config = dict(
    rotation_deg=10,
    color_jitter=0.1,
    expert_mlp_ratio=0.5,
    patch_size=[2, 2],
    kernel_size=5,
    learning_rate=0.0013,
    beta2=0.99,
    batch_size=256,
)
Rows from block 5 of a small image classifier, named by matrix and row number. Rows with one number within an expert belong to one neuron, the router's apart. Each number is 500 + 40 x the weight over its row's rms, rounded and kept within 0 to 999. All counts start at 0. Numbers have three digits each.
Before each expert's rows are labels from the 100 images, of 14848, where the router gives the expert most weight on average: "responds to" is what is common among them; "place" is the part of the image that holds the peak. Only what is clearly more common there than usual is listed. The data: microscope photos of single blood and bone marrow cells.
# router: router (model.blocks.5.mlp.router.weight, 32x192), inputs 96-191
# up: expert up (model.blocks.5.mlp.up, 32x96x192), inputs 96-191
# down: expert down (model.blocks.5.mlp.down, 32x192x96, transposed), outputs 96-191

# expert 9
responds to: cell type: promyelocyte
place: top right
router.9:479473471444556574472548576519516462511475498512474450564464541505522414481539533484447555466446583547507472508528528501465434473540517482442513464491445528452474458498547486521512582493500431592578489480438559531500573521507472495497467558529442515513556483478472495479449451467458595557
up.1:563460557477523523516557504501491473386497415592502432461481480527533512497570520413560475458468496453517492474544542533515449449570494519525513468539534558533564461451487494496448481491505487557507477492485479499512496588483565485415578478525533506489535502555555497517561561535467484481
down.1:522477513499558533561540405503488418510524570473441523480454482550461409486485519482452513510467590522466495593548435504504442543482558502474520589520478513503535462496513491512458474469452501459464521450419465460500445500543513528432485497527546522512419560477511547497539491492582523486
up.2:505494489522505459450522466499469603452383575503509490517503477393574469564528489508564470442574513421455551509452520495511500516526491594521513513461483480491555511544573457543516513484530510514533443503505503456518464528540473528575437478423564522566389522491494472465492463477451458485
down.2:533446468479515486573459487479466557518563517453534481465451534577494520428503444517532490576463561509423409532465477448450505511504447527475571508479501577523471533472531554484425487539537531430537539531482468521426469550564551461449505465472519497544510519513474549494539509466493449484
up.3:509501519508438526505475500410453469471492481535457468513442521530535466537527513523555504550464451452526568463496457443568512487533494432475407527494488493521533501561461500479513533545514463565541503505492463440582483547464482528494466508454479533506440496458418499481538511541480461540
down.3:554409489459473484521510511507498567505523511441468453440567449519402503464557477499489534459480488461503530530589400453506539539481506505550474599452463490567497515490551512470508430504459577497551451448585516561509514523464462486500452520470513525496495548556474503478503486551536508520
up.4:552489508585498529501532551404602508552512464533521445493485537451543513423469480531527508588536468507517496493462556485478471500520491488454457488547513521523447417490542508428488487506514458543571519518518401541548479513488568546491470532483511464526464502465473566476533507544485492535
down.4:494493562405476578551523545459417427539523511424534529519481481490474495515463533480524479482519481504443469487481420470512441525490504517471547544490483533477461510532548544518513469415513462469477432477606505523548556528474549501567456513466530508510422590547489542523435449515504568569
up.5:524561503560506557531421526517566435551510501514540489517460519569427525487454538459559483539498473535468515479593463501449468461459418473541452485486538517472483507571556543496511432507496488573461464456496521573421434490542483566509448542480508453495509460527498508474476503495503536540
down.5:502518461424527460487521468481414415549482499584530528510545443555495449484439507564457522397519515410510534463532533550517563475452489467494484552510432534474528486538524505522549495497529536543530473464464541493523458520516542457509520521473497442486469525507518390536522530557513579552
up.6:549470496483454423529520492441537530491524473503491471530565469433516459517571533560501554585481467524497516493488482438558471533472501510524491585461512454480488462511484435450563553533524442543497501563476489460507494493487505555575459448480504438477473501482494426499464541471511458555
down.6:527453519438457538496547513519517516471601499452540468508552453505488473464531533463471556458448563475433508534493418426459442509540504520529507554449471474572462526467533480523496491464472484450495479478570491609536501533457479454524480555468461513542504510537477519501438499518535527466
up.7:501483503429476470466501514477461451502453449492583500518519417490520471537548539459513497428492432489487435531466522548554505514513507507458596505423524486506515469461517469494495406559472554536479492512510526545529510519605536501575516491499450446554485569498508572504518538517492506507
down.7:518555531519532539517488478524449506472519515571566636506474508563578456487425496524546505547490541513470439483434567496491491496552486519483469416488533474499490503481494512453517526498525418511456500488408506527508496473516574516442513441542508454512534474495568544508499483542468506472
up.8:521468519564496386520478444509465551452478527528458535500553538471543502523582478430490530490459500480547483495495553519556540487554513546452513522549509518504455543476510518537428460468503498526492475533541470498526481432499493448527512443556490523477472452559564533544468489479478481444
down.8:493531490550494525444478476512530568466479501416504476467473530480485500465528496459568534502530511528543469528531495535487476481494556562528530498509500417488546506486525401450509440579407520486450549510485464494475561431525449541484567522508518518428549444373511492452439468470515496468
up.9:534483529497503469506436496601488578499539469475496490482557483552392505498437436562467498509512495450506569533400490521458463461497514551583506497452462520533513500534497539489572555456531476440511442539490527503425527514492527434521532469495547532521469486537593443498523450487518509478
down.9:462466453520515493454484503553507489540478446501447493604548442484443537552506511518439510420467491481546584504533537474515532455459479465472464545530514570559581487552437517559445483488491549452513504559501529491513469503492466472469512441534529499560451578535450516459581528490449533473
up.10:532550503542519496447517493429463488509483445498542526528479479456498551457480470474455577541524439526518463556568490484451454496444438449562471472475499485415469414584475541500529474497461492555504473484518467509524469508488523553569473517551458462498468557534483469516478489546503489553
down.10:531505539435465539493571508526510517487564473535560551558517435582563476478426524552502476431481551416440496532493474507499464508494413506423507510435482480535533483487510524536541459487525465526474490455499494486571444516526525442484466581525503456535530507472500494549510517534495581506
up.11:555512478537549514457540523407501530413445439586488505509517442474529474487575491508452513433572527499529560481491499439404479490529446448554564492483545564511491483562469586487530536483484490520467502505516502558481497469543568511525581519473536600481499526468494541552509510567462482479
down.11:525493461518572533510527505480483496561537569484449528524437487614530534494492460541503514475458497513451503583535565491509465497489508555433509522560503485491567547522472490526451432450477544473451503547510478463442468503576528486461486483462600465549429508457446565489529468481527422480
up.12:504464471513505484584538516490419505545489511493500527431532531502486511543543422552533484478534515468472536563526380502432502480480470506506525502498494496501517573471457434502558537512583455514471458459501415481500498458516543473519486440449478483525375520530504431570525537517531456496
down.12:513417439542510446417461462554500567534477464447468450493554562422497573490560430503515504473498441518520528456574501501568608476458536533539539524449502538518487522516420498499440483564504564491550520536485498540441519472487474485500558459484470554544528508466467479437524575425464484468
up.13:551491492492451514474486449563504458498505605479487516502439499530507471566496473438409454476476461534503535523463550511457442483462496492508437423495485506563468494570507524502497517534504489464523543504541513535479496474494449465463569482446507491566504546472508538557509397522511475465
down.13:551469511420495502565481498448460444578531541531518457461442502540466483495452382541501550498434503505516406481484465486531500550557576481520480488544491551512506511576499523482531495548506476466549498470476509473468517562538513428552449456475561471446441479501461548523487455502516490564
up.14:472526505573495550571520535464539460488572497559538440495526545533469553489489482533583486553476433532486523470471517508515545496547462472498482490541508465531456503459523467426414427477493426537536523457511490494556484515463542544481445496542475382484488505457502570496516582519498483535
down.14:483482515447519571549530503497424502459491468475535443434506524484467491552484496472499495516519486494524491447500496531539532503439542484497463495506480527463465435485564494464531459516516466540519477472482582553526549454464563493500464460466496544439431576497509449479510486527492573548
up.15:465458535482533481519454485616522439495524543463481477409441442555382547508405445533525479491503486472463520477443457570521450491490529579579492525508495489537508523478461529480586480507541465479513537563469505454469531554502514446500486458503485533524460528511533494542504440510503498518
down.15:444490531480513507500470509545555512534470432539524495583508424457475504540532486548481568462445503471585573470514534477574512481495498450497461482533453599516545444520456462551445436505513527501474520516524560486507490447472529503499488453525492557485451533462487402472598508491440540461
up.16:490447519545593436506475488472450515513523484481436540486561487483489495540498490478439530531518483484527534525496497485545552480528519516461487530516474478471505506489525523576456475408546539511491497548523428466518497464535482448557502509526517458451412446608571528557394473475443532495
down.16:548550522567491498410438477576524560489455463477520586497524551469520495524542519468532499506476504530563497488497525533502491471532510558542517457508524430506546437500460444534511490581399471486479561540544448497497559463551455552452565484524478496487566483444478494429454482456540487430

# expert 25
responds to: cell type: artefact
place: centre
router.25:501496532493548452469543527503426528529539480480464506415548485501548439443579496493492417534540396550522560470453476517518455510520423579538519492539566515450533522552440460525482500548498569528474483520518447451475525479501530560540515502467609489464495488448510538574462546478536607492
up.0:485554501457569473453473515532538492460549485514531505489545488503466561516536530460503564543497557481453487508499521478498396541462470558493559502564564447494490465496521489432511506465488465561458501509444477509495522516527453526490542414501503446555518495487467462477497495568426424494
down.0:499494507496435474449447497466516484471444451519528551606498483450469530539491542436449537473469477535498511423451496472502505586527500471469504518486556508508477544608455571560512533479480513509477497487510450536513474552526503488568490420580455523528538559508458502558527502463526550461
up.1:505579430528453517486475518386564505496521546510516483523523490555505523497512570502598521520485492580518525497524492475454567475532534468592497473477447493560481502487466550511459485448465470467518541501483452494615445535432456562512468507492547431493517503507422497546495479580533483488
down.1:561445432488483529510439522479522457480490528533502491486471578504476475456504538441437524492436485530419567505472482466506504578496468543457564510545598498444534557532493572549470548464472462445461555521489448475424423543589551465494464447582517548532517544550449548520545515488536505436
up.2:470490451453493483500519526492514555571511520556487516490491567407493479498505469548465536497445510453410489497533445518467503576497509515471523488555560480494486423528481484544510486497483418536482503490486478510594512534528498495512500456464472481510459460518376471440543461463576483495
down.2:536572542538463531500524598444474478463544558504534524520424518515535481468471494522561558510493476511483460524450540495449472484545500537483422438468507471515469529565543475460503488465486448459437555490643504484538584445525522573498490496490546490518499461493498544557472435499521526546
up.3:476561486543537515553527505495543575458482561541482508489466460533500538494567529478499455491512510551457448534532546464500554478511539460521462508483533552503471515460470502501431453519439446467450472517440548547487508565471595521569504507529519562489495504558422499505496469580465510480
down.3:480503480518495568490508548505502523476498494549499517508475481477472443564462565505495456483523494480498555489497518553548518523474491517474497419471503519466549509507505527503493528436498456511402477472632530400487475503491527516451486424562505559481532553508508505552539515530537530504
up.4:540538555465499493516485479502504527569455436455521428490511512559535490511463480524474539467523558510423517481504501522485471523469465558477478461532470436529561550521544460529533500461418396474457535582520560549430524524501523488510569485543472474503505493514527518441523469464487476411
down.4:459531578478478481514499481445501512502514457472539465544453438477474527518451486491431529534537551552504436531469517521498443504523504457490470475462442516523465473550501484475501478516565465478538471485447501546593492512504498413571499441489505468524393496473505527548493486474483568512
up.5:549509556511461492493475527524530454566416391510450527468517498508465450583507491529451493478511596491468526459446513615571452455400496515490506453531440464550559517500544526549508520450513484479522545495543538580462486484502451490529529483494517413486450470517575500484542475453519492494
down.5:437521545509425465499467468479473523499492431467542489558500501448514545534515501467464540564494538563551466507446516481486512508552484479454537464466481498518466500507433524533429512551533518485518487521430441582562473542481514392608525472515470458547462502483511528518483491434434516478
up.6:532480463467513508474511492532549506437509507489574478486510526564560458510424475519484556459487486462548446490497564491487412532469472503469649435473458494493491489500571469491444536471460559534506463472500501468477515437520505505522545442476495433566480502522472465480454529575460536549
down.6:480484466444474524431478461494505504487411401573475535504533484440473506555518561465456524439492461458537574384532528540589488520448557435546457504540518452426577474524463516531594506525481453552447496479542520515476479503506453477562533450564448500428500521494484427511486547481533536486
up.7:534490548472490484495505495485514501562522441469480530461449465477479528550521517548526572476520565512421518528457532528469431503447537493451539530572496498502419429468539526485517449484482462525555506507453551498493471485529485466520577458576535483455492559498533486447576482441484460504
down.7:422539550492481518447516500469527518474540451479546534626522418445549509489449541461464472463506543532524479517419511487488459550581502490459514491468534487505455526523483542494469548497542509505468484496447438491559474496449476458587547488555499463510511532501520548556514530481434546479
up.8:526442448479453513534480447432509484541556534555474512531516456506487519548436525533463457455508504520465513582528462514498537519457533508486552424504421517556459494501482471513526460437511475512542507527521492488590425560511558482560479460488540433461506563517511492520484543500544495500
down.8:474498510567477507510435469501513478486519542452531511501475564494508462512494466437450477524456579501464472531474498549506424542510505545452539468521543493482534565536427537569501534518520507456459522552497459439473461491565536434508515456572533527573504579527477573490491502447437504434
up.9:516491542431468519541498589521535467607475436494501442474525458559420497600479523513507493525495528502508541535437509547446455500485535495523461413466404402523459498452547497521554476488480479561495500484530462554467431500524538423506504550509498495535483551453477494463561513395514426535
down.9:489540546544504472501517515507570503492540526450597472533507503494595490449461487463492399544569542553525427560459495428405480526597502534471507493452484520563442535484495500475460547488563541472483519490462440521510512487470515487516469513497570493577458481524578554491481546487411510509
up.10:496545520524457553522517462458523541513466532548462506468442470550528524515542545526566511526492513527491461522565570473478538533488551464496469475477467511471532511497499477543431546503418538480441489520484636518499491523509477452593466544559518556477529532542538480509528420529488503509
down.10:510511513570463542465528433520485499517480491524493443539473504487453430504468566486460427492551569496495565539499496511505492515518519539472568506452501506466518531484481486518459526467483469511449518444492486428525474468501514533443560490562497604554529586497528512523528529508540568441
up.11:491372470425493544510542479513511511484512515569459528535514515527574485463470474573466562460483448513530430474541474485477494460491560486447525466528463589519510507503546474539530593510471516551545399531557550500447491484470528519547496457442505532454518488548534515473565504426537466494
down.11:470420481464493452463433531501536461540466463526503499459565423477468477507513490488464467461483537464553506452535457510536479554491547418567501530569491549526514523511437550523553562527567549529563460546478490463446469535473444453559517516508494497497463521563464500445545542423473489531
up.12:486502567502466510532498501509526460570486375496498538492502451507494527529500493496517505489504559503465530510460557545529458515410487513465465444530459464510434462483592528476560450465466426548515526509515526532460462492540505475568581517543505486484492515476576535408599514471495469456
down.12:413516552522462474440473506495536526517490478485527515586539457450540533558489503463477486505543537572576466485430527510473506502558528481468452470468487531517448517515456524504507542539533522531526467507418476511570510509452457422580492458529471449514423476496531498508497522470425525488
up.13:424522505509455477469534586533485463541523441549457430519510570471557445547558470501470494483437518485534509481467517554433480551495527499484562533488424519508469465466492435507509482499429560511514455458486479568493508499518485504496513525456467451460506501464412534534546537416512506517
down.13:543509514427516530539465606447497464560536566518517507463477493482542450446499451500513507516531484548494423514478496456446561555489553529538412497554496554467451494492595518421506507479550492458523494546578512519437531465464540500519412528466612470521510428527517521493490468518457490593
up.14:498543548458442529490518448421572485556544553539451499452503522553486517515539588545596497482444484530473519591475464529503523527475596512520520440434450510463475479478498479528531513479487436518496513562519503464525451538506452498547446459541515474506566500512505537507477515510557501516
down.14:514484491582492532529482490533515473472573526476543460518485557543512458455488539478508432523478580511439504561454438434420492503539436554461576512458526528511473543442503538518460521475477510476488534483496438504486462514502551487449543518546526559567534556540528572494509551510505481454
up.15:581450461464515518492513539562550435523524503468555576532520472552569487513491496474483525469496474383487483520502505491536413538496481478464588479492490447570492484529592474502440495529470499547519449465469496514498540490500523438494452466520476457463536511526459499451491517501427470508
down.15:488476508464435555443438498488512501467473441529500523532498508407471521517553616432445530494442519547513552450484469497562454604490540496508538495512557448412519569549487539518556515528444451514434475493483439517482456475509513547552546468584466541440556535525445484572495509475543545451

# expert 14
responds to: cell type: promyelocyte
place: centre
router.14:566517493494456516529490493510454565463535457494489460412520495575521464503442470448514547416521449481599551492504498529413457523531514499520442439485440556550518517461501585525471520467490525449508513513456496449497492570410566512468486538527537508493528512479483535470482530483494501509
up.1:474416524547543513454543500502467483504506607485453543469462485504440494475526462492451504484494470530425507412537533449481522501491529545423488522490463447530548451442560482529473509499501466474600488483473559469514516566565454480450484562497450530521424541505537442518531556504536555543
down.1:521495487470444511463475490435499472408410471564464467508464497453483519533479577444457541457483437520508543453516546508560478530436489489509482480481525427455579555556498536528536494494474454559453543483512489517496474522545500542519539485556458504443488588511446425567516472490547543491
up.2:483461541446504525490495515511477570522435538480494488504540449496557503492497540515582525454549510454500545512575510519472531488481429460564530449483503546456578493475526526467475555518542525541523497528538516544570492580465515523497489484485458460467529546541551513437444461451466484517
down.2:495575536557486475518556450463466485521527564483487533519457531510529447539451472544505539540503488502468463555517577549512458427518470565487483472500469474493503476530549416511478453498461447471446504482469483470540539429552524558440499452473513486488511494399529479538453461501518541493
up.3:528533450455585458432487536486540523440567514513582474486460518497511613431490537555469525490474462440498522535527489464577485470563514421584551503487552583452548487512456489505481485530440489523404546497469495484468546507498537507494518509475548429494542506483485530470560529551487441518
down.3:559499498451462493444501501458481448435380434570481485506492487487443516572479508502499560464512464537531528434485579526541522505472520487511427472522499515481539471552457501514534484500513446511494545515476541531513482457509456511469498447511505462470497570511477385538505509496530539529
up.4:518496471492452497494559523425537536494500495541466430551552507511570488453556486485459485535538494461538519536546470457435485548477504485453494454434443559497487492504504549497499529495451537529493477407469511462516498457475544416513497479538483467452558476463501504417529520495449516516
down.4:505500490543502440496502554520499496502543569479570493460551498506547490443515393535504484481469526484460421568492459418429559510549475527561512511536469510594413507514498507480422514533575572519559513500544487562496521497526500521555499535429496436577543489544508516453493497476516469568
up.5:483502437514442505525482419523509485481475533455504538421530517465493485541488538499604556440589514480460590447570455482486517512421391471616519559551515534514502495526550494475447466523474472495486434512531541563543513542487541522559499517471555512536510486562524462458478577537489500422
down.5:455560521536499570527577469523491505491553526489518557523506498561610420483478540501470487506514545486472509537506496548519465465547519533495538518462482448516517479485517459532496487456437492504413488418471434407535507512491512537417547538541483503510525506476530542515464487530516520469
up.6:537478486509460485465438517515506484469479485528503481527457430509455526485483585494457513464480543521494491557481516557469426462521598529464520515570531466494405469484509447462475496543510512554472530576480493480409600516530455524563497499512569531444505496422493479498417475444504511550
down.6:440411466399523446502470525534533504538482470487484470455567454512501525482547475510503466429497507496525503466554454473489471508449519437576537555514523515534494546469463534507521547490574561533568420485476514536426490576471453455571507537475495460500491497561481515452490578468445441513
up.7:491481517445518497459462532501496531481432539414506561473491515433501490444440486532512495481534511482511541518527544446448498495520429537512479449548518505466565468471523532517468595464488483467438530530526492524557525538471515481507493503492500395480519597567538454461381408478541540506
down.7:487552542516500505524503468460537514521514556450525482441447604481574463486484465459544518575501461514436422551445575504535474482518481560516497456572526483497488526507600457489487476521508435423452506515495446460492574418571552489523469451506517535546536477432528514500460434477466509501
up.8:516482517489446437518457477545511440506561486567557480543458544569461478526483510529504486439503506540506491508479525474550481565515452535556525508525527456553470517487497409471508556462546516488526597453462460449486465524496488539509471545528536484527525511463468449532496502551603476470
down.8:527476490430519581484531559516488493483524493577530509472548489597477452491484512540476419503511515507446521508453472548497543556502592500486561469466478537450513490488451549472529519485556512541507493458523503463459413510474546441497476456546582480500431517557498507483572541489479481499
up.9:494525496479537538424533502531501552526472495516543438492519473424544576551477541513485511454458503479510544506504541558495522451436564411522495481504512525444530528425517478521486484553460481459402504423497598524480481563458520497525479550435452589518442530481525483547563467522499429408
down.9:552519468516522563464498534542479539495436432501418504553502559468468553564529517517537562469488446508537564497519581514563569439490497586490467448474496478494572455513505457534502474469436477446486513543592548447518515446458515578427462477503451491457532539478466444502493429506507536482
up.10:521494522520520447531414526585540527464483503399520479513560484531553506477485514500540436546529486489490513516481537534484490584512439487470508505486513508508523483581433520446451502506403515470498428478515514441508561498463520521514429454597540478505471551505478486482491478500437465509
down.10:476512557565504494475517513545494545503580499439548500495490575488525514443571473511584451556528476526489445565439476450405553440564472603519566480471495425542459511423534439502445487499490531442511521518498440453511559442477523561457527544475489518513583466488548574474463490496458490490
up.11:553496502489479518504483457501507506472485467489459523498524489514559503539514472542562516478505503547497575555420548490538441554505505544448469533571516529450451499530553506502538561464418520525489503533529487559467466379469483474489500447486527506480462484545469452472488430454512523452
down.11:470493505504493522485466522524589532457542521464544452420546591476534441436522465452527471525489461557470461467454494465470457564498508511496520515574556468484502567429551512464491533563560491489503508494552429513435593446511482445550506475519504549504533413528543554463447578511404463497
up.12:567545486464431457503458533513588490548480504502507441521548562547601476505552472481502509555531544545494491544472442478537510535559520477461513484487505536463508469577510497501531564417505553506489538471474508493494456476486493493455481533504516494565492520432481461448461456520541480476
down.12:476449463396524499511561480484504477465521549512498477470527411611507453433481516563440465456507556502429521542530423486474521548461553458511556537484441529520460511465513514417533508512557548573548467412468522499473465553480513415540482530478546449501475494545533516482483505491517514518
up.13:539518543563416511510473565548549465527456536442454468535538479545485490474542508515478481523491525479486530534465475495490479469457531534464509486488503542495441462535538459533574484465458509554474523501475509537419508455563441450539539641603484502563476568452487495506420473441538535487
down.13:455485484445554423533533531492475458522464554503555530479569408555509450479473500545462468459523528433521481548569471470458499503481460437538514540510471579545457490490493534478468502483584563569560435445515554534515509575448483433544471529446500404531435522539528456472512505510496511547
up.14:487498464482467547437450513501586472536469465565549487574505481533478521506463482455448525510487542546468500529441496509501437422546509520542463521491532502508476463495449467438530537499488498502499587485538491522482593551456510556488469462485587496534506528447506477499415514446539441537
down.14:465474440433480508437499546527574509468483478562499515502552446489525504449538505514473452409522476526511568484503467511492517511512582448559488531465523458531514547490471525470566570540530506564500517480480517442458494520473419478529501552545524452451524470564500530489496555459435481492
up.15:545539432584461492569459550580498481510479553488502493550448556477476434514436437406484588466527484485485492489474528502491531535490494550469508398552480505572518455554505399481510515516519479502515528419483532503545503577455508472537474570531551501524450476501499462533412500487517438486
down.15:512490452422587579528500509519451551495505464494484449498528521537512574453546489506531515517512478534464558541525483502545544498427549539512554553442493471428504505413591443450535439548478467500462519442576557432474476508509508498497498528497550452441482483497520480504473481519554489427
up.16:507543496517496538496510512555528495505470467416522456555543557564506489504540466479497477518483493576461558449465522513496487490536456502470488501508495463488512500603535503474490450467499504473452479494485570559547519508485543452485440476491511498577495557466479516442499526505499523469
down.16:444506522488486538495551498560513514406553477452492510480500505590541466456574533523506439496522513544488539548530461488461524490538551504502517500422463470532498474462515455441538473494468519556470480426442487444512507487459470523427524588497499475449491470483549570481431541537527511441

# expert 8
responds to: cell type: segmented neutrophil
place: centre
router.8:482492544527483525502555451515540516551480536489489546507576490485488462531530497485484521465449534480451474478519553541505473616518540478509522499466498518522477458467530424494494504483506480439567612463488522480547507541544458542513507534455455415604528542443458498388426465448559469474
up.0:486489495527478456521466512446468503603509403541417433439483433514548467474521500551473515510507480541550538500526507543490531470525496487511528504498443517512501478478501493493545548550576528499479492462413510504524486536501540533436493530531533499429489484512530433513486583486455511549
down.0:460471517473443507488480504532607479481561525507487521458551500467486491470571530451480557454459520495527567453542470472505405577561536456535483539490515500530533513511458502533529545495483530537487482521452483521469459507492434496537485505545438552466496471527478539472475601426464510503
up.1:508413577467572450565427519448525476529455525534457509489499554551470481501521573535487541501523465485529425566516512516508536475451462510546510535522432450569462437529523517456456558512497438509477426639543471469436436542531491475456501474497536458530513466514538528532534596489445543478
down.1:503424442514483510499464491551539541463475459510454524490558495480424543499583545455477475509417467518476575489523480513559494576478493473496557492499550467457553530481440548560482576550500477531518488478522471511446440540487499445490511468579459478459512509547431504459507542474489526481
up.2:519532483467482489519458536543499493470490547457503508532511463499573515496533451570528491514490455519563493521485473397462479484503499550487495513562484470484487481633489477462544513500420502454528439535539506464520468473460582452498537493493469429466426542539522483504569494548479476541
down.2:549512523529450568479483523522517442483502506576549538540490534503510426468474545463441481499481509533467490467456455425465476535535494521444511531528567481538500541522457576526523585415500474478452523515468441467470452533503534488475478483601522525518518546577474584496564534521477549484
up.3:463418571481553465510469481519439550588448436609498456498513511507480499479519496553553498461517500579489505539499488461519551479502492526512475547568488474505466469526510485479489553533490414513482488602489584480427436536529521480493495456537553438521476501518594469469543601458407465483
down.3:492413460547492491470436468596492554455513464497500456458570536520463488516576493474465469483402532495479542475516498548516487513474526478517568471511530497480520514448444520510525516541464502542498506507481464521470452508508477442462576463560449517492508500526471504416454589455486484435
up.4:463525540476562509553474447498508552486527487535522447512484436475545489504516463519463502513512514531490575569557476556554495480444484549503533448520464477549560561429486515559515573496510502516474458548523573516439447490561502521565497493470476551514487500528499403468477482486488518465
down.4:475498527475489509516488445485465528466463452498465504460418501535472485518508520499498589514487528542489563471486583559584440530422490426464472444464565524429562481504478508482539438513518438536490514502385533523456447542531514484516456444573513519508436445460501489514534497488535517457
up.5:527474440508496529524508478466518534498457509505540435448458466514550507531511485531489470507512471495475510550475469546543536487482562529503533452551493507496592513426487507582474480583491485487464488536490536493482456503471484569597480551424517502455452558540478528479446445567565501489
down.5:445493584413373496530491435473538484408500455499494465484479454516468454494475563457465537521463548534519474473456500544498451507490496435517479452464461516508519437475489523479532464535542477561535493439427532537607506473480515517526497492540444495478461547500547466528486478543512610481
up.6:552562499464529496486472533589478527524465538515511488581500450542555500501512499492516501499488421520533462529503534457490480488527470564536495477544524508438479483652480507467585489568474506485461400442519557477492478489493602490509505448481481437481393532483490559482563540541436465534
down.6:536485514480454533500476485494525461469472486531570473491528499543464500428506515496450480480482525529471489461452429427482496538493480424495529519503530558543463521476472573508501555454547519513502548497452463542496406576465493444542462483545512526548464538626471580466528559521455519473
up.7:511488517493492379528461499479442526609466403549479443428529532480524503411511475555476511522549454534508443457537526571456525495469519505522515467512457503505482487529472486491524546499503456465483479552470512506462495571440524469472504431591537486488515564525531426507502579492529481564
down.7:466493539500503564544468525556552520442578541440504577470530558498520478444571503450518520493443554526481522529491520546523419535533535552516531496505528461536569497505490485534507519505456482424441478584498473440500521496481487488489475521540470510518457452487467629423518465430479491495
up.8:491537449500449522530544440467495576405510506544513469529515475514557421511484467485477536505582518519485603539494443543486502485452477437433501441490501527553548548444520569549477567488456479503535434500518482530509528453489497515582549527437492589526529533542529520470494477498488438464
down.8:469436526435548480527488376513490546500522471491434453422457483521485522494497455541505520558522564483522515527523524581526520525433513480497441503528453532474491444442534485461502438502536508526576477499324532507506463444484499493537511509414510522533465467498502446522472519508503503470
up.9:471441531454576480486483499463552453553472501471455444540492529492463451464474458502572457518474440469525504515492561446538521480502476553583506638545581476507470514530499532425480517567487504545449513507522449469493433524469526477405533430502502462527475515538501494542511539486419500530
down.9:613468477548476592466452491513542473525465544506514531523500493499471432410552534527451473503444505518460505501473446451495495570521512539466554537515556518490469514459494555487490604445451460522504499536504425532472474499507530556440542482564501544512534521551487560499485542516484477433
up.10:477434588457537527452461458538542483519506507450473498545519543510481528464526486505548477516459461477484538503509579448549482521479500531576480588522566461585456477540579513453507494500467476527460535502487505504547494479504506523444501488526542450554494548552529426567449483465492514498
down.10:556486498604564553502507487503505520467461571472439557433468539542487501468529459535462413564534476549475507562494436489512514493569523536477548496527525495500462533428499512447497527451471453472522519470532443424459506492518478546413547528483501499548530472536498584465483520477537460464
up.11:559389514547594454515425463478550503546479446517447463529517500480448493474498490516493451505570488510541496503513504541573541470494487523508521597498527471524490489504560525456518574517468380537412515513547509463456451513519534498451519434527544479531442466581543447546518545455477487478
down.11:554438437505498565489424487505500563444462462521535494526513504547499524535542522519487479506395467533434557468490476489516514552478450564482577501484570523446508547486437532563499509466439434460457502490482453535457422553517529509404536452554452498475534536522464549480537539492492508419
up.12:462437401558531447509455511517487411562450497527489518532537522544450537498534500518492485545532533528476477530511473506516438515484491522551449551491526413484459409503524504456562543602440466448421471469524448442533526501489463496499447422506521419561449469514468479524509459581513433475
down.12:470497464448538506501470547489541543443521449516507536465492532527512550470527497426532505518437437567440541502503467430489560525522461493499551487431570439524510538428495499544481548535477504486446558480504452527470494538497515508476468553551448460469509456545536541478498533483506514478
up.13:463517533483524526434507463532511466502504511500462554531492501556471523422485479431484506505501466556501503496502603523526532547486483541578436536520502450505487433543554500507549508571478545475469443370535475542546535475501509442503548413511511463522489499508473492526504473507503485445
down.13:480488490511540469451505536496585564550518536487525524480501498533527535444501487529513429471546464492509488541467437424456552514530503526515563539512539486569464526416501556472556547530535491489487526480480456445514507491439467545480524580484517451519529472560532564432521506555444486473
up.14:448580539506500584582469516579457492471453508432472574496481425580517453463498569460525527495508499531481533443468499473459561518476439510560474528511472502544532510465484482487500488451484544497588409488485546476506501480523561502530515517479516474463479508450476528486563500482419527471
down.14:536458498462541498479454523508537509525463474574520442532480477518479537543476513497456474511554507533485502508453484415474582520530449541447528523505555553546491513479495612543461495440590548429517558558484464499475443553464536466531461487506545468558481532553465540510616518482455507471
up.15:544496531454531485503532494499536494560515485513521477574517404479507429554550490536433469545474506547474570542531454495515474457455520557478553471542488507558507599527546528557508544474496511537496480550520557535442493460473527578639507543462502452508451460480570465471495516494473490445
down.15:476423425481508484492486419435453508444463488508447428416422545565436535513480480511484544527475471523415507424507556541536523534409475445477519467546553525451482517469530538447532455540532473533524553475389504517458426499565521489465562466498540524463536521534500477570514523507532467478